config = dict(
    arch='dncnn',
    model='image inpainting model',
    dataset='regions of photos with short descriptions (Visual Genome)',
    train_examples=50862,
    image_size=32,
    crop_scale_min=1,
    horizontal_flip=False,
    task='inpainting',
    loss='mse',
    norm='batchnorm',
    activation='relu',
    depths=[18],
    kernel_size=3,
    stem='deep',
    widths=[96],
    init='orthogonal',
    optimizer='muon',
    muon_scale='spectral',
    lr=0.017,
    momentum=0.9,
    nesterov=True,
    orthogonalizer='newton_schulz_5',
    adamw_lr_other_params=0.0015,
    grad_clip=3.0,
    steps=27000,
    batch_size=128,
    epochs=67.9,
    lr_schedule='cosine',
    final_lr_fraction=0,
    warmup_steps=2700,
    weight_decay=0.002,
    adamw_weight_decay_other_params=0.01,
)
Rows from block 8, named by matrix and row number. Each number is 128 + 32 x the weight over its row's rms, rounded and kept within 0 to 255. All counts start at 0. Numbers have three digits each. After the name is the row's rms in percent of the matrix's.
# conv: 3x3 conv (model.blocks.8.conv.weight, 96x96x3x3), inputs 16-23, a 3x3 kernel for each
conv.0 100:080170081085094072080115101114104135171167173154158110164120127157124135145110162144163146131125134141166116162071078159085072102148139160106170144143166127108153153125155162135114145151082122110121113120129115120144
conv.1 099:079088117075106107129078101146104124098088095110102180118150088161189148146131116095124139159085093131131137121109187128108162071102099161136152149081152191107126104200165107170176069191187155147155124130095106173081
conv.2 105:113113106119146109129106146104114123093124117057082059141125107117145124163136194153127197176154153208226154129128104128122126155095098140129146145124146155161129176136151158159113100101126120106158129127121102138095
conv.3 102:127143136153079040135144114146134133101140154140170171158111109148120134175140120140121131087144079147134030158157106128097126132144117149076159146162062111083120236128184183112186193113066128124173151146142111084067
conv.4 098:123097148106086179082099112175161118115152129120183111132122099168140156149150117115179115120108032139113112141167128126150069127128105093134140121130174110116116130092148175145139211142148119154213097104100102188152
conv.5 100:089128197075077146127125097099156117140130163160052058081079060112094075087115080112172222146146231141125150085119193135141161163135080163110099157130105159126136186100149134182107129143123085123173115119157141132170
conv.6 103:098128062210140108155181150117108130082107090071106090136106116101107164111128175125103162068107164140118124120093111136110164123094134094064111186175113143094111075112152128114146126155090101132189128125148133125131
conv.7 100:140157129217158141102150133132098093186110126086054073142127201138124174137106116140153198108101137082159163099164159130179099128217094151120136105107109099114155125090172098167181139152177126079125138105093121144189
conv.8 105:133104160188140118092151145134115079144076104212117085103118137088166198128123112176187159149114157129101145146143204168104102107079109221110116120155146104123141131162137127120141129149150127148159138106093167089099
conv.9 100:149043112157068085211097133128106125159163152087121120099132161057105177087097201120150090141131106147121113144134145142109141137158113085142156205173197220159123133113112054088131042105101125111160114123115111179121
conv.10 102:093174165121090140147158103105121211106116200109173230121121138145126151156126134117061151086093107113097154186138142138168148127150155089110215195084149129098135116139143136185164096164140135106091117191154117092151
conv.11 103:160167050114172050147161086158161141138102081150146159107105161132085152128095176075078112118127152116143187151089081132132164156146137117083101162135093146150128138180207119107167170146100182151148109078148114143131
conv.12 100:113157182063078156078112146167137157108143097106100096111114123157141118188138122100149096118113107191151147173181174103079072117155104205126111150103125137087117129092123169139108125105119096142116094145111064097090
conv.13 102:128138100104097105118080131121101092173122149061071060174171097165171116156164119118111132141085121107166185143148090179162106162124112104119149154116179109092185137123140117098120169135147187141145153105094150118107
conv.14 098:130146149090108121130077138129112098152120139122080160126090133164112137164125130109187123110136131088119129178161136164108110166158144166137110114087134149138118175132154132102140127095131091118145134170161089106135
conv.15 100:085076059099161131115124144148145169140118149173112124138149129165121139162147181094128082113113118111129096117104103150114061163111136177171157132128128128115103140069140197145143156106138131104141132117133075115156
conv.16 096:195124108148142138133159114107162255104136156115159167083141096106147112083145086136177110130116116178127153104165136176202190162125169193232077095162108116123161125167122170163078170131088120166146185130090236132127
conv.17 103:162126107165193073135153121098194111147162087138120073120157132108130136112120218120120129125132201057113113147160207131167152123164137162121175155148148151161140119149104163169118136167148117192131148147179125129101
conv.18 099:155128128145134148128127177102097133123181138152164130086112080145128107122150138094128111064153157153168172134135190131148196105128122092121085118130110137078111154140186215122143174123126172108129142114128106157141
conv.19 100:147115095128123112123117123174235162093071144146154179124113159115106198158136150104150126115138102127122128156134091142105132179174158166113076034130129103117209122125103141150143158128111124170141107110099138091109
conv.20 104:176144082136181066125131142159114133162137186114100129128115101139142130087104095122191117152178160156112107132162166097139161114154156102134095100096191124134112136118154145130101124143056154165187158073158148179167
conv.21 097:116124137137190121150181161190093139121095144102072071131145116144172136165114089126175121150127120130130095105125141124120129115123163131137199092104195126107126118142176145083133116071083162113099117140184084088102
conv.22 104:114119204129150166106141162144175187137153135111101086191178155194132115174123126159172167135167167113126115116130114126137170154139171119118099150095137092142101125116060171120144149146155129161130135202173090049068
conv.23 099:166135166178111126122142102100108151098092180135109159102144141159133161149129120174199144114206149132133148141144093159138126191169143191040115150112203164109200133116169116132170159192098135209119122109073118072111
conv.24 102:047159162119115193114091101160123168163157139128107148164135100146127098154140097166160102147204057190081169087114140142124201156152158114109141153150086109091107178174131092160146093161122150157096108141155157143177
conv.25 098:163166087150135137169082127141209174077149123096125106104144132149118116139102064114150129200188112154149176093081110102149148144161154126093123116129123116116071129096160166137140122094165156110167114070083136130189
conv.26 098:178128094207145113126132171124169106102146130093142117122129134129133131117106142132107104149123137151125139134160156133091104194130104175063126235062119141088212024074141133125161192114082146084103148113120136161089
conv.27 091:107160151164128130170165134136104100157134118053049110099168129124120136100132149178104083130087119159124143141156148113130084118123106112103134166133113114088080146232157120158086161138120080108055074199098119181135
conv.28 097:118123067112137151084137125087135159193174132128115127115092152080153122161187161164095119142147162119087120154125099093119132126099079124114224146133164080100146151164111139165150151172178133130102149205177125155128
conv.29 099:141129125128171138109086108152134088142133106114118124109180118104165169148186215169123138155139172101125128129118110089096126137127165186122131126091150076119095125099097145155114167193162165162132152119158128076072
conv.30 102:150158148141172133148137139091102075109136073154150060088113204090099142104052090099097155154091185137123158118113082153118094177155169082152161130140106150114112133102120146128143171123155123091106110121120142192227
conv.31 107:129152093143114121158157118165130137175186162112181219102156156121172161106131142175116086144188081083126111057066174123081153133153139120176150153127125070106131092082106095066105152115137123117099137151115162134102
conv.32 097:092095142106165129069138145160154139114122163138129124157158161120093158132154182129124076124144107112182140112110093126112089142080090099081147081118129101179164111133154144105155102139169155164148175219158095077099
conv.33 096:120193109157145135144106148108107121133141138156109144139107145100129165083114115148091168141136106195137117110175143146144190149099156098054085109073135158154037118131120093096101106124153158064139135153166087194119
conv.34 098:122084120094075112068109085173112195142099131104104140133101106101124173166138132178098130096125162129130169115153137164137169163086131114168160082198137174127171076155110099144124122141084121153139090128175148068098
conv.35 098:078093189131134119130137119142152106096146151119121069122107114083126197111122165133117077104085110145161106100111130142087087120109109053083150098180132098162123142163083121138121140174136133152125122171155221133170
conv.36 106:132081127150115150146095073163119127119098072147157095095150165152141083146128121133093135169102092172119149121137133109105159126091179079152119116094169158154155100164128120223134138174133072156141131136167082080137
conv.37 100:104164160113168134110187151130150133145146132140152169117174146108140152153163156104137097100136146114166155128172141150170107120158105075105132078130117156197082135144097100088135134136153153121092129105092093107151
conv.38 099:206153092124203112129149108162144172122137173142180146142102149178089113125139158117135126110108170145195136158107099186119083129073150169141095096116109122108025133153119158116070159133096135134116091111144126110168
conv.39 104:137126114110107114134100149067105113069103089079082066106112116152107128145114115155142137142153094160146086126133150121111135121077087067126128138135154197091128162140128168096131161161148119106130132116134155128113
conv.40 098:081144094110129086163166107152063134131120201187159209137129102116105128106136107154104130104134096146134089120149124120136126147134150169157146072113064133248189100192158121171148156133099043090067096134119105109139
conv.41 106:144119090113099102089131102126130146148136124172140133114135140139139186116125148135180157128112125159142114096155151125154118136143132080122165125153112128111117199160082162159110132132146188156099186100149090050076
conv.42 101:114144161104169098107108138130137129121147151090134131133141129156161219126167196106131143100066119128120071099128131102112099107131087112098095175126111141138179172159138166144164128121168124124193115137140130106107
conv.43 104:126138097163141085195141118185192142162121126151162171122174117083165168090156138183117117183138179131117148134094074141098113121085129201118141135075108158128082107153121093128128150128160115139144127167166144134131
conv.44 103:072125126145129099168123138126152094110082088163098094152156181145135113120104095151140118106152177199184182044132139126154182089161136129085151157134164122141157204111108161086128151088106126081077144147113151144140
conv.45 096:152133129161138133115079112134139149173121142139072134117130106149152164105152129101179085083078073134112123120116108160172093146204069171093120107111167132107162114060126146061116122063096142122129171141111108186093
conv.46 097:112165132128139177127098126124126067098153144140172138096102141112151154091124119119122156081131072061125131112146112167142113135116117187113100214155129171175067182133155147116156129095111130120102150141107118133102
conv.47 103:094145070149181109146174152088156127071138112128113068123134099147124145137068109170115181111100116107105064146122136134155140146084120114117176138131159101109192035102113091143128101135140073097092092105116129189088
conv.48 095:137175093110139084154126059154180123167150163140119094149116113107111105139116124180186218111128135114160180094145196160104192105114151129174076095232060094167055182156111115187143102173112123077104154101157093109143
conv.49 105:106102129087161123110131083107126148113110108094122063150132139130123134202133133068114161112118125146094148132150091155129093131111140107164139148128134132104108126079127157118135136124116073081096126158130142106147
conv.50 096:130124139133193190090146169132102181090130080135201134109110131074120123122120142070112191136142153079161107093095097195120163128113145098117114124112123101112124121170141125082126180119105128123171083084116125145072
conv.51 100:105078150124154118117162152155099112159112108094077155133132091119152119126156128164173090174094088164127133099126157054120185137135154163153165103120045107168086193158150121042098202111128138178167064156184132111103
conv.52 098:061075137058108119101152147131154159138161160114140143162163114167166156137137122136129158169134121097096085152122117132110088153121096101117113092103131191197137167195153127147105122129082070098145188150129193171151
conv.53 096:109116192121209161131128196124142149136135117080078113092130107131128134125163146202214139145123137144112058136117167153131138117066116126151140178205149075086123126116176120092128099130110109064132114074073173187083
conv.54 097:158097140177112170116126114112095142155145195151185255120121125127105110127078038064156076131114101132097185173117114161141125147117116102148079071182116046119143109129180155122148144153099132105077115100107135113080
conv.55 105:163184092120150084127117064085110148080136158172172242136121115152135148153148126107119128144114122118131167112141130145139170125161131175086085209153060155159114117118136089131110145150085084139117086121087144106111
conv.56 093:109150153121150163159178160135115115177108166153129147119144064072117092081166130104138104145115077143121111117153110106183131122150174183080143125079114199089139102094109154133135074155097053075145172165139115097061
conv.57 099:092139173143180116171120099129106138125124167063138189155130134092109106122155108136092069137094105105117115058192248095209181143146112152151085178143107207103117092114159082123188065130174117134087177129136150132112
conv.58 099:085089134032101132104131113102134188149165173103112144134103110102134098196105139117129078118131095077070109146121174150092100177125114170091135150114094129147110137169124178090133146094104181160165154097149197056126
conv.59 105:108140076155099122095119092139157155102082057142140180140140147135109160091087105120123088133154098121086138163148162152161125125148162136136125146102085099172168147103212093108154114130148186169168101093116154141114
conv.60 098:122114134110097133141151127134131126090108117061062082143104123139134092083109111140149106090093135094096122051151099126126108118143173119088080121104071156106081137175145126136150097151123130113081131131136097150145
conv.61 097:119103076154149120087129132082134133167186146103084060101138142155136150140098152237105130148090103140113090112133159101068202154128221173120106193114183156123129174186135191110131129119147136087063162111053144168157
conv.62 099:174169142113134163076158166090131142115142148133157086069130173113094163105083155105107116080165157098100121121111129128097107162160107117167118075144113123206140155139186185161169173149224118102127145124132058112109
conv.63 097:147156118091168179080140145135163114119116096170118130148144115156091128131155157122137151113134124156209137138144064143125074156150068139124201150118155178148122206126199141172179095158145111124085133151132104128154
conv.64 101:107115152053057170109124187130135122156139158102141133154141124137139136097118094144139124129151146113174112118176235107101192125126180136154112115191165107189146107169041167116081136125072175106102147079164214120115
conv.65 096:168117176106139183081162116113069087163100159132199193119164151144133121141140092163155138155114182104109159084138100144128077189133156165111150064170225102126119148149084115134145096107192051122137187146106106117148
conv.66 101:131145135153101172134110173134077104066100129146209170147127101088151153107156104106111149121146162203200127138126083145081060159161100053130100088205141135155122110188132108139107126135132128136153153122147151181165
conv.67 102:193130033136136083206177154130123116193105089168113127075131096131127078146116070088158107103123093193096123129085135092118148155178163106158100107117136095124118130128137128144093119161110189146142168124105168195138
conv.68 101:174197126110153121143112102084100106122091127157194171089156213085109118090109185124138116181136126123156147139116146180169152155136157131152077181135137154170129074163143100124093104123142092137125105153137107117126
conv.69 099:179149139129093122155151093154132151122119187106063115110178115212164140095045104144082163117099131120100130170198102123128080114107086138140114080084093054144103184132148085088105183115135098120114102103076100105154
conv.70 103:153187118140117095097138125105079072149127165125135184082069097115093120132127108096080110144135135120109141079096101085133144088160134157090086105127208090109158150162097095131083114197062167093099155163137160123113
conv.71 099:176075141170108101125169107164161146141122107178123164093122160084132139122100088088113129130144149093094129083096101089108115073138139112116177154182152121107106087179191068088183134106144133153125155123100145167149
conv.72 100:117147107156125124137154071126146153153132147182177124139131111140128089136142098152150095153199094130102122194072120156073111119132114125139175102176112092164172188089138164156127125074120164112122070041047117089075
conv.73 102:104113111136091124123105194131117125148097142170133091167164110140178149067132132155194151143153088119170078193140107126131089084110132159085124125090134146116160144145039124080066153147132090116153068104079124119158
conv.74 103:054116133090142081123115120115081095142097076092069075086121146169154113069145163118156046153152123118164106130107133089157103092096141067173097121161128099166125111109067123098092062105084130158146101071121131114143
conv.75 101:147118158161083147141109120170148157106085087171173184106167148125110140112111158147121113097080127201136164113095123187150107169148090103118107076092124196165159095125110131166183116063154092135104157202172103123116
conv.76 103:166131157165177138136135098125116095090084113136167117190204130099107117073113122089117168108143131099129077152104127135103143082102158101099091142143156160167118181091122209148158165137145135112136197112117127131194
conv.77 096:145170113156189117099117105137150160097150178130110092119174152136116152102082097152139170141075100162133168124125120146187106117135120180141077112135164083094086126141149141144150082147142119075112130112088083111086
conv.78 098:123098152149101162111144184141123218120127191156158154141126110108131071133157109195134086136108127140113180102092119104160114162179157082122100139082095130084101111069070118147155146119138171162184130133122095114077
conv.79 100:176093075175174081143108183094138065141175161117137130128111151146110086114113118142143149137093157150182175073072026080065126120087122202158099087141171133110182109141164109135110066121214121112140116146214077071094
conv.80 100:103111143131191175145143191130160110155142126105132082120121138134127183125128175141171160124101095083145062111147116178120096123114148175142092069097141108098117147159130151124149103155143177143184194173134113189158
conv.81 103:095158096157169149173160116095167114100149144143130084126133178125097112149132163131143101121159152117118139157154176114101166130145113087207110093141084094138044098115146154105153131152127111098126179183164139131137
conv.82 099:129135117169121120106104092097153178108101126155106070160144127180164083172212108112080075149098193189145094138135117124122107112098082098095097057206180163107106151149121106103121148095080101126106073145115067120167
conv.83 098:136176119123101174135128116177140110134122102114103152126108137104121108116062078172106134160095047151050171177124101099120126134124150160107074125205090087152116130089058138137081141148153165090111113125149130149099
conv.84 096:160105202153100179047109167125168137144115178096119097086132159051157190094155108143172181105150160123108125195121149185140141205129116153161124124104163212130166115108123143139150106135110043141178107133158141153194
conv.85 103:122107142115118150135141145117090112166114147174152139163137117093098123174169132119177082157171110090154102124098143115116129116169139129143069128145144089104042104097123158146134172122105182158146174146140175197171
conv.86 099:149126114143095123070096144158134106179144094127046017141140096123123102108161116118116147136201174092088132183151042135090080106136099156124088101125098093146094160090153143138203116144150161199166150168155149060101
conv.87 100:092081104105116119119153123110136131186101046196161148141118237055089126086061061173186185162205099211217081128093119179134141120178176139173131182174061117120073138180136182108130194128133117161067054132119141191184
conv.88 097:151092174197145206139137117132118120089096108121162153073117103146167105145125094164140129138144169125147142114071122123131123114140111120118137151142110138187188115127136147089137186075124125093129114177208087042053
conv.89 100:076136149155107142114147085159174131110178140133133144063097094096122100132134088179120131097114117150111105142142151121124120188109127198160118205105129210127120098186196167145126153131196149115125139121059093138099
conv.90 095:049091065123171162119108143073145156190155093152088084126106104113143172123083160157206162142190105115121122122065080065102132130143185065148068126136066112172123149139090150137090117165124110116055076092131115132123
conv.91 103:207129122223112068167094098153126131083130136042134109109140132125120170154158159147159066112153143108080118124128062073097122131117111158122109167166087073116160105103135101118164158139151117100133154131102142102053
conv.92 102:152180128123110153160133154056078131096113157108187232147114137167151098105115093066103120094099121118079133131176145120126137098103108101100141163153178130160218147151177131123087104083149083134122144107122145173139
conv.93 094:146119157113066116151117101106143166068125138079132102103161109116135125129174138113142101107164116085196088114140152151149128155160126115218145133133076119181113124146086103104053093131078201225190149130106162142154
conv.94 099:156129107139171076201115118109153090126152141099067099113144132120113108105180133102146101111106109115174124077074119153105131127157151154150130103103091166206117133094098120062086153150151188126087146130152143131151
conv.95 104:062087137074118160096092172132195130174167107132202188143125105137097086153158115133154181127134175103139127153116078152112105136133115147170233131119128114132126118148163065096141108178158183170181068094109081077090