Weights of a small image inpainting model: 67.9 epochs.
Rows from block 9, named by matrix and row number. Each number is 500 + 50 x the weight over the matrix's rms, rounded and kept within 0 to 999. All counts start at 0. Numbers have three digits each.
# conv: 3x3 conv (model.blocks.9.conv.weight, 96x96x3x3), inputs 70-83, a 3x3 kernel for each
conv.0:504470466490449474542535505617586502593522507555498522406470612508410587525542535489458492415490474369490384535482484521532502532479470510500496496447484516471513488537526543564463578528460512521566559606569461473553469445486442492589496531535508571561405588549426512535499539516453503478516596516522507508561530511487487518451458553498548583540468534516576561526589506419549547
conv.1:431500453537484583499522518620478536570467510546497508391459442564523436478499416527461500562530446497510476523459503540517531497475531411440393388471464512515498550470452510452531498421467551484462383386382503437479575538602430484477464524531343471451418532508403470430478375469588438604520476558492399442515413486510482518506467548457467557464480462492430503484485479479542503
conv.2:514543518508477527490510454503484543509444471493460518509482471452525474478423414482503462449424465582681578490528480502521491497559544521465469525473503516397479519433489474459509432505506471495550442452453519690665438559533530568557384528616441523505479478542449600559526556459491506485470517521601537451505475492437455511454562482468455529413502552555539477505504504475448545
conv.3:553527569543465556451476483495525535460499520501485498589508567526476475517539481442479533422468498500503578616481600518549579596475487494486494464533501481461452482505443435504401606542469496489540460422483493522526488424415605522495524450507473430517475482595485487555562562499475461444548513489515439429461466460589519515539410476559498556522456507542451571531495504481442501
conv.4:460454424508456537486548536547544501543533568516461498468477509541555529533544464472496456511538523458506507511474525513512553437489461535534442522464468544481533477448524450577560533524546543576487583528459640524476523473554559455486494501470507531520487465556481491532479504510594603565526672516444458468417449514423425489474464541546481480538568425534450420554541504463530547
conv.5:539418441481474501614584560445422428505491431450535519540509547474580506444502517570472508619508603496459476423502488557591488530505538544482499547502458435474466585518447574484472531434542558526624479503557464430467489399501528423477464551611422458469474502506476422462550570637545579572486457483424527509492489488516454434503509493540508512522516550523401561497474512384481497
conv.6:549577563488523485534553491536520492435471531576575591468536482428451445539569409507448479478475507536497491482540512497451478450403460528549557459494473464474529544536579486501531545541566409402441572569522427399373580454500631499540511521426456468494472581529487473451490493502516550569442503536485531469448592537425539426555487529460534509384434434458471445485520571411419443
conv.7:524615668535465499453466433532573479513575486481561530462553514466575459492532494409455400453494468528584566596532651535501560527564609479521598501517533509436450531580526466476530473505457492440422525483514439431413509500596475418514432409481574576537515546550489442464523497490428499549505518511557498475584518497523519507480478529601580473476427455471378417529527495485442462
conv.8:481521630521553560545589536497544473480487428474488441483490471549498444491512536474448459540524494554557562546580525522548493463578490530562537481497533529545523543550420583565450577516461486507518469481575406413633496456489447465580476496500545450461458508470489468483570553505546479510501524486479515557478448473509456454535523521499599478628567440502410517487538558396423452
conv.9:457433506475498529483494499557596482521539533435468398439470410556477486522495405523414389546476458521466465434501415389499433452461453533532518535509463510481496519428436538535528538512433465522503447511571452488449417489419526521512543509530477521544450510484499512505472501542542468484520415435455515401474496459421511465577563570436565497501509591512457497470419446521540382
conv.10:492511545579551565470528531556561565472464451453470501594545535485511420535465561477509575468487564511512563552515429486411454571602547539530424552621614495496473494484529544477480494502497363377376535495528423385421448433453582460521508514530422516489484422564473532503473474503618524537497490470452472464470520418488504499520476461520521490521571521513512521503491430479509468
conv.11:493552564462475579475489464453510545442579531495491545483424451523551578602539500479512516545568599587592550486458455504542561448515571530511387580497480576557456495479420427470504564506470525523597477519525478512509463554578449494474457459535429469481442507421419463429495506508471520536483465491501486563526518530428435589578597480529523602489534495502529513558504503467485496
conv.12:496558471460464391448442504553470526478548584515519520518492490495515504486451515522547620497573547482441508550567468471497456492505448601562578541495479567493455452551434435479578542510505450469472495514501388466436468481467422549532624611564445476539395445368458501471520532465458521492550537428572487550558454550541467538480530568549529473466393477521412519563554501531540476
conv.13:434391409432425524533577579452473549513465451564466514529523593493471535514510494563540520552569533473499517487509566455490587535568591494548503429512539538540612411428498519523480384508394519522574504521517404373355524590498509478460533475500424444489515472532503491495491531464519573427432508392502524531488568536506517539458465504482518517512501453437469441428467428488475494
conv.14:435492572416434449494458478496488461477469523507500490426463420434425512465493449610544533435513496468481505437394484438483469414452469466461537549430503561464532439518457527604473611416457483436535445522557467447523564565548544580563499505443626516541608545515508495510502440476439487498480505495439440514499512523451420508479526542450494484451458588554471554588497587488511484
conv.15:443397484467470488421453491403477523465406434457518463479516515461502482537582514531490496567579497632543523504490488382471528364368413505525517492458497449478432457465566482439543509488549565576478549536478519468510542550564525547550509521505541538425494469453488461384525434494480536451487532540477487467487534383465556407557499571480463416426497479477521482507498444497493460
conv.16:491528621397441498515559507496524535629520491442482503542575482414413399452480559526486494459494475461469521499523572481468563527527527461508470474559530518589590504527567472507524518477394464525494517500496578497502485498492538474494491452523493414485483498509550521461576561612476522526561499501461489457444480465512470572568509495470451511505577517537571573583523517475457485
conv.17:543569566501568486505516449493507507516510473438458450463473506498438471595476543435434541439501500438493496471438465505504565530521535511472487513547529535552490592470497518395514380447464581511570500517565575588573563568523459528498476548501477502513572516551499473581553614531545475419515445384523467509463458526507461555453480523501465513570532587526547462554508445515480416
conv.18:501445501532571517518508559552578577531508535435505544581617571449438393472512540504620516496505472513465476534434472469435446549424464448565585495527490480599536542573495444481425547546494533540535406484595466408500585566623460445453543579522494545509524546582563432535488496451416509498471544523491417411517453425452525494538513466457466521537493516386438419468613568489519577
conv.19:431541459486511490520455446499474432495504544407426471577474476598572541513511479473394574512482470543515493551539474540492498578481463552490450484537471455515454494517460499490483425438444465437436517560539446468504425581493438579479376619625542626583458522522502515573490488542548518546550422504555533458496549497487533458516501530489472498474439469531536550509542513459489456
conv.20:497463504448489557453551579510509523506537418517538402541501481533502508547460414517474449488449497476436536497663558442535537482579540555515457461487470448465483527537525484522514508435412497506453487559425582586413485535568525537532543504573502428437501553468509463494563562532506550531619501476463431481427515497480512518465535459567470495470629668487496491474546541476528465
conv.21:574448441547513498478567545532587530465526531487603560445463456519520567562465612585681589489542623494534541452440514473469505525520424453497489526568468517530522508532536453488524585507517539501495496530516427518426450473552459479435558501471568551517483482477523483453531492448507535469610519452473461523453456518538518453468487436439510462435411423596586522473438404455456431
conv.22:529486564516508492586548519486521560458473542640546575517522479443430495451409536546571674505482532502442510494464421496490489470514374500507553457496521548592589469439495547497454525598488533486522475550596401445493466509570510515525561390463505511565474500562540516517371445496591558547521481635446410397560512457540541445511562588500417520390444499487539450501516550523564561
conv.23:514575505581633529564542445546513490621514454527499470442451508530429397517460388534572482487477464487530482495442521423414471488476520535532499517521490473513449510440512474481533508486576452469521505480495527492495532483554535505514477503489493437479528515483519446360503536544440531592471581580609491451547465420539473406467523550567479473477511465539464461522534436518523575
conv.24:523476337483520366547493416563509469510539503593503518454521571517542554602527479409506522524542508535584509498481488490532490494466525473467496538584582562555521554610454445492503390436508527478543488499495602530540528439471554580497521499573597545551576474414491467475418511476455575436486495474524453511593432479515481487452461521496574551480473456578540397537423403537508496
conv.25:535505427601525456548527514609539503564549476537524428463508603443548552481566570550463503506592521479455436419477453465566493465580488540498567484489539523508550575457523490544547389514546463539549502575505432522501499492518483521494445526501447473425468543487457538454466518639447552571597515586576513535507450491569503545547456479420424518406473438456483483446452574405515527
conv.26:517501504475530507442552524412490489486517465512520420560555534548488461523494613515456489494489508466531524535494472524547510470473489428524485485555493522597507586460395665462355731571411482508549497440516506520521443448490507458470500513445531537576565523513528494443467414451494547493423615578495550499570552527598521554487471517528510462464463472524403382500480443520475462
conv.27:340437506478492545410418509543496534527481465545508465501514523394548484385471508479528522512472502391463529406489592544491506506466478507445488615563492560577517586588504557441471535459486549526415467545479429466448467445532516611548551531479510551480519568586499504560566522503496460484514515570415486548451486470505540500447457531544609534407464485525544554438464477586472492
conv.28:451491455443551634413501683496492479499530429428447440495503487579553463607500398541539436573458430504390338484434504491500502508537453463494562501556554460414528654503563471423555533512415614540531553537517419408429501478570529449432579531572524483441522521456486451520508489500541488564541482522486486467526510499532528533526447481510519445386501523411483513487621728409468514
conv.29:571524546555564432476465415502527441489541519467481532475455601495433582630591549469460503516460487533533603569553481534521454496595507526544604518489527573517516507528440429454477482439495478503466629557475583619559494511557481474483451425375512594517484529482536546418523461571530433481549479492477446448497516486495500551491502484498556514430494470565454374509505445521553449
conv.30:601465483588477482543539502516518484483508466474446459474459462549590527490522520556577517503523568507470482446500490507537502475457445534470489506413449572469488534471544537397528412423440440528522532529552499518536556550539607509527572566559470458467419381463455530548429499553485514534458483459444468481457469522530457462502534541599520506482480545608550469545502429438419464
conv.31:576468436533541533448405461556559546547490477462478499460540525426481663494508520481525538497548517501540496504425489492531534532536523480461506491476483493464531559530554574443540544465497472434473500485442589571586492599549531540474442392502525466432587588477518564519413432511430519472511518496522534544486561482523503504519526434518494433547480432521598557586526497490486499
conv.32:602609578528515536465489524538533522583620502472507554474422415519510510513522580503501495523539532478472497514505542498514500503517424482534515514526530449492513554564529519548568462479516467452483516528555627739653577601561469395471566472461496510460450509480525588482595529525525522479495578529499521486486522506521505469455474513405423474529466551500508521587493512469498533
conv.33:450444483426467586409521540456502461446485464465549556466433396614489534565445482507520515554510487501454457529521483527554445581472383522469545563575528475497528467464565385476496447516480526483523508501468447490499521559500480510500528535655395490483453510428466535496482533506509519568466450559474427467587507526528495576500481518430447536432412503452516536487454457457492463
conv.34:498488419494492488494431463517488482511553457448484464496472428444472459543508453516487516530530489520491479577524494548528488549466482569509572533483524604569529505441503486447519504518476481579605459542544400574532522517475496494465485523561487463546507553519513494406458573477519472479463518488500429402504509478515498511455516456458517532481505494520547554594473572520482496
conv.35:563498487497512523476563535435446568594425516512475516527525589470393448436446436467563570429560588503511505521490569497485530518457525544474520522487547569488561561544501502460514500460530459517536548589585586607581364455427492496508499574501516512559490546609467510508547410516447450453421522447496520460521450496536435426415447463470560564481518532532532611516485572481449465
conv.36:473473484499573535532461449519617526541511559543519452502508579594493555619563494489481420503444470563545629515539499537483518461490517523471485572515491482490387540487504438496428506585465487496495530535529499477565484500476519516470488487498454419397566492497476409536524542643457481530470480468575640689457537615455474531505507515526458445414496496514464441500445378466487432
conv.37:447520514489454447554518386586515537567483576449443475551493557476462489466482532503570408478494444475482385536546518552485507558543552509458469437375445583490488524455582597517540511479531461489437407416421467390507457439480486458510449475501485617523489489499536471545640541410587521385536412473519600454499526544495555580518461486518514484532486509530557397539562487497478392
conv.38:466474529497486594487504562504632599432531559387491510511493528482453549500496491494557632537590563470483493414368479450494481454433428495534438506491567603535599559565582567536517553531529507490472447457482464491496482534465468535494483449581501489485437509525455453479405487545509543475506532484388436566400501582468523542547625506503538483565494471507496458474470492427443516
conv.39:463535494542525498491511462541401483532498514571418525527439461517562472486499434472531501480530497459474480533542466531526557522497494477549486583541451500509569491560562538506567436444467576568533545556575525473477491452409503447565430478492422435358549532559586578477465540526523529454435549528520488443586525512414498506483506527549482456438511498535496467490537539524526530
conv.40:587565495499468423512476462508499495512513535555554502491513461509583601464523585466470513469443488507578555579483457518467462590529557536490509451486518414445541464592634460602583516543513537525506573555565676558577444473530414446478483436461523561519525519516530462521531541477506500462581471456412440464432425451528473462441485567548556546520573626497536487542550517492481438
conv.41:519518517480572464447456446486480566517479575505437482562499523551578570507474483371371468506498533523498479467538536492510553467467559567423598582478573567473576400454436427449439406507496489483482474397408510433461521457574505480511533508580495486518484470501455496483473519460552569464571553495470461473533459590588572566464459537459459559418439553441435501449458587478489524
conv.42:624620571506499521453502552490474424475496423551553445448497516538501557477452514471393455434418551457509563572505488513501548571472487478515500507487523562623662430550488480524554398435438483446466432423423465360332623476518526514524516441443520514515434502520479475514502444380460537512477524488507423551494429503550584587405487563553486520561500470527509524399445410430525457
conv.43:458449412447423436530528556529468452495547522441500530348476409473502426504542545492470452489471474478545522531541526497610518508511505453486472524537525448500490507495565525473468514592514467426486456459558458423418503460470466497503546472401495446521465333466563467534538540473483520528479497457486460486432457467453475546538570544496437408523487551520540496456556555465499449
conv.44:468546601415510553558545567439489513535567532511474524474489505457440460455509542541454475559502487481512526528532499450484483537434517507472505546504519538519555524420475606580497483521502521460477533536512549555459515459497512552535531525568413455475478530490524543580513491513501518495594550544594571550574478557514485558513476464538478466476504554495469527561523541507523498
conv.45:599522584467504484526562549476555444484438423473496402477587520579506468540481465582522522583493511478454497506474479543475494553539501438473450446536475481512495425441469513446436412593472540551542484423446479436341354481446591601572550521430481487548485451485549500494490546451459501479460609530509542426504522470493533436532557500452430389602483485515541437507556480530525540
conv.46:482521506571567531550537538455535488453586445407557540565530458588431478571405407554412387482478524530444533493570501517606455503582459370464478493576567586634650453462511470504511459510499514536537531495408471415459507531530461503500484514525448521535501488545542501535580578592553492537528404550493508448472509390501497495522479437582513447553455353504525516510510560436508580
conv.47:443510524440463582442449502476523497428575537487579583547499475438418512484417526487463466506459546464494515450446445489420482548506483453478532498494526543462516557504576445477494433544501453490463554522487503562529636563471479533466479542501472412469497489482461430448448458421515508595477499559522458532437487513511527539517534493491479517510475493499468536544533484493462509
conv.48:561482548528478493541448470522469460532496481507471470470537465500456494412421438462504511499479481460440431533583487524527491471540525487476460540524505449438489508454479573479506505491504495538496464499548485459465449443450422476529486452420445560492464494487511489509538475437467552425440474386567521530484536587435466466466473450525573577492527602518525549501490436509483466
conv.49:463533489477469515408479506582488525486496479483490501552602653461498484498524556526514540501478454509459532539517516519471437446552425505532506494507409546522462474510482453501496437510492490458519478511478475551544477565572491579539605432551585520498543554539451496479481537514481514490520478498503457430501518448489486460479529482583540585507488612538556542529515499533528512
conv.50:509483568514481478495540500465446564493466588485490617471466525513555530515494473483471516523505517442481488498516433531549500563496497495493546471493475440532388546473498482475481420462525512621560494574582456475430527518594463495596521544578509548562480528478492474476417420467505549514513521484504554517523516501490514545557493498414585505445519533542490500451555542480513482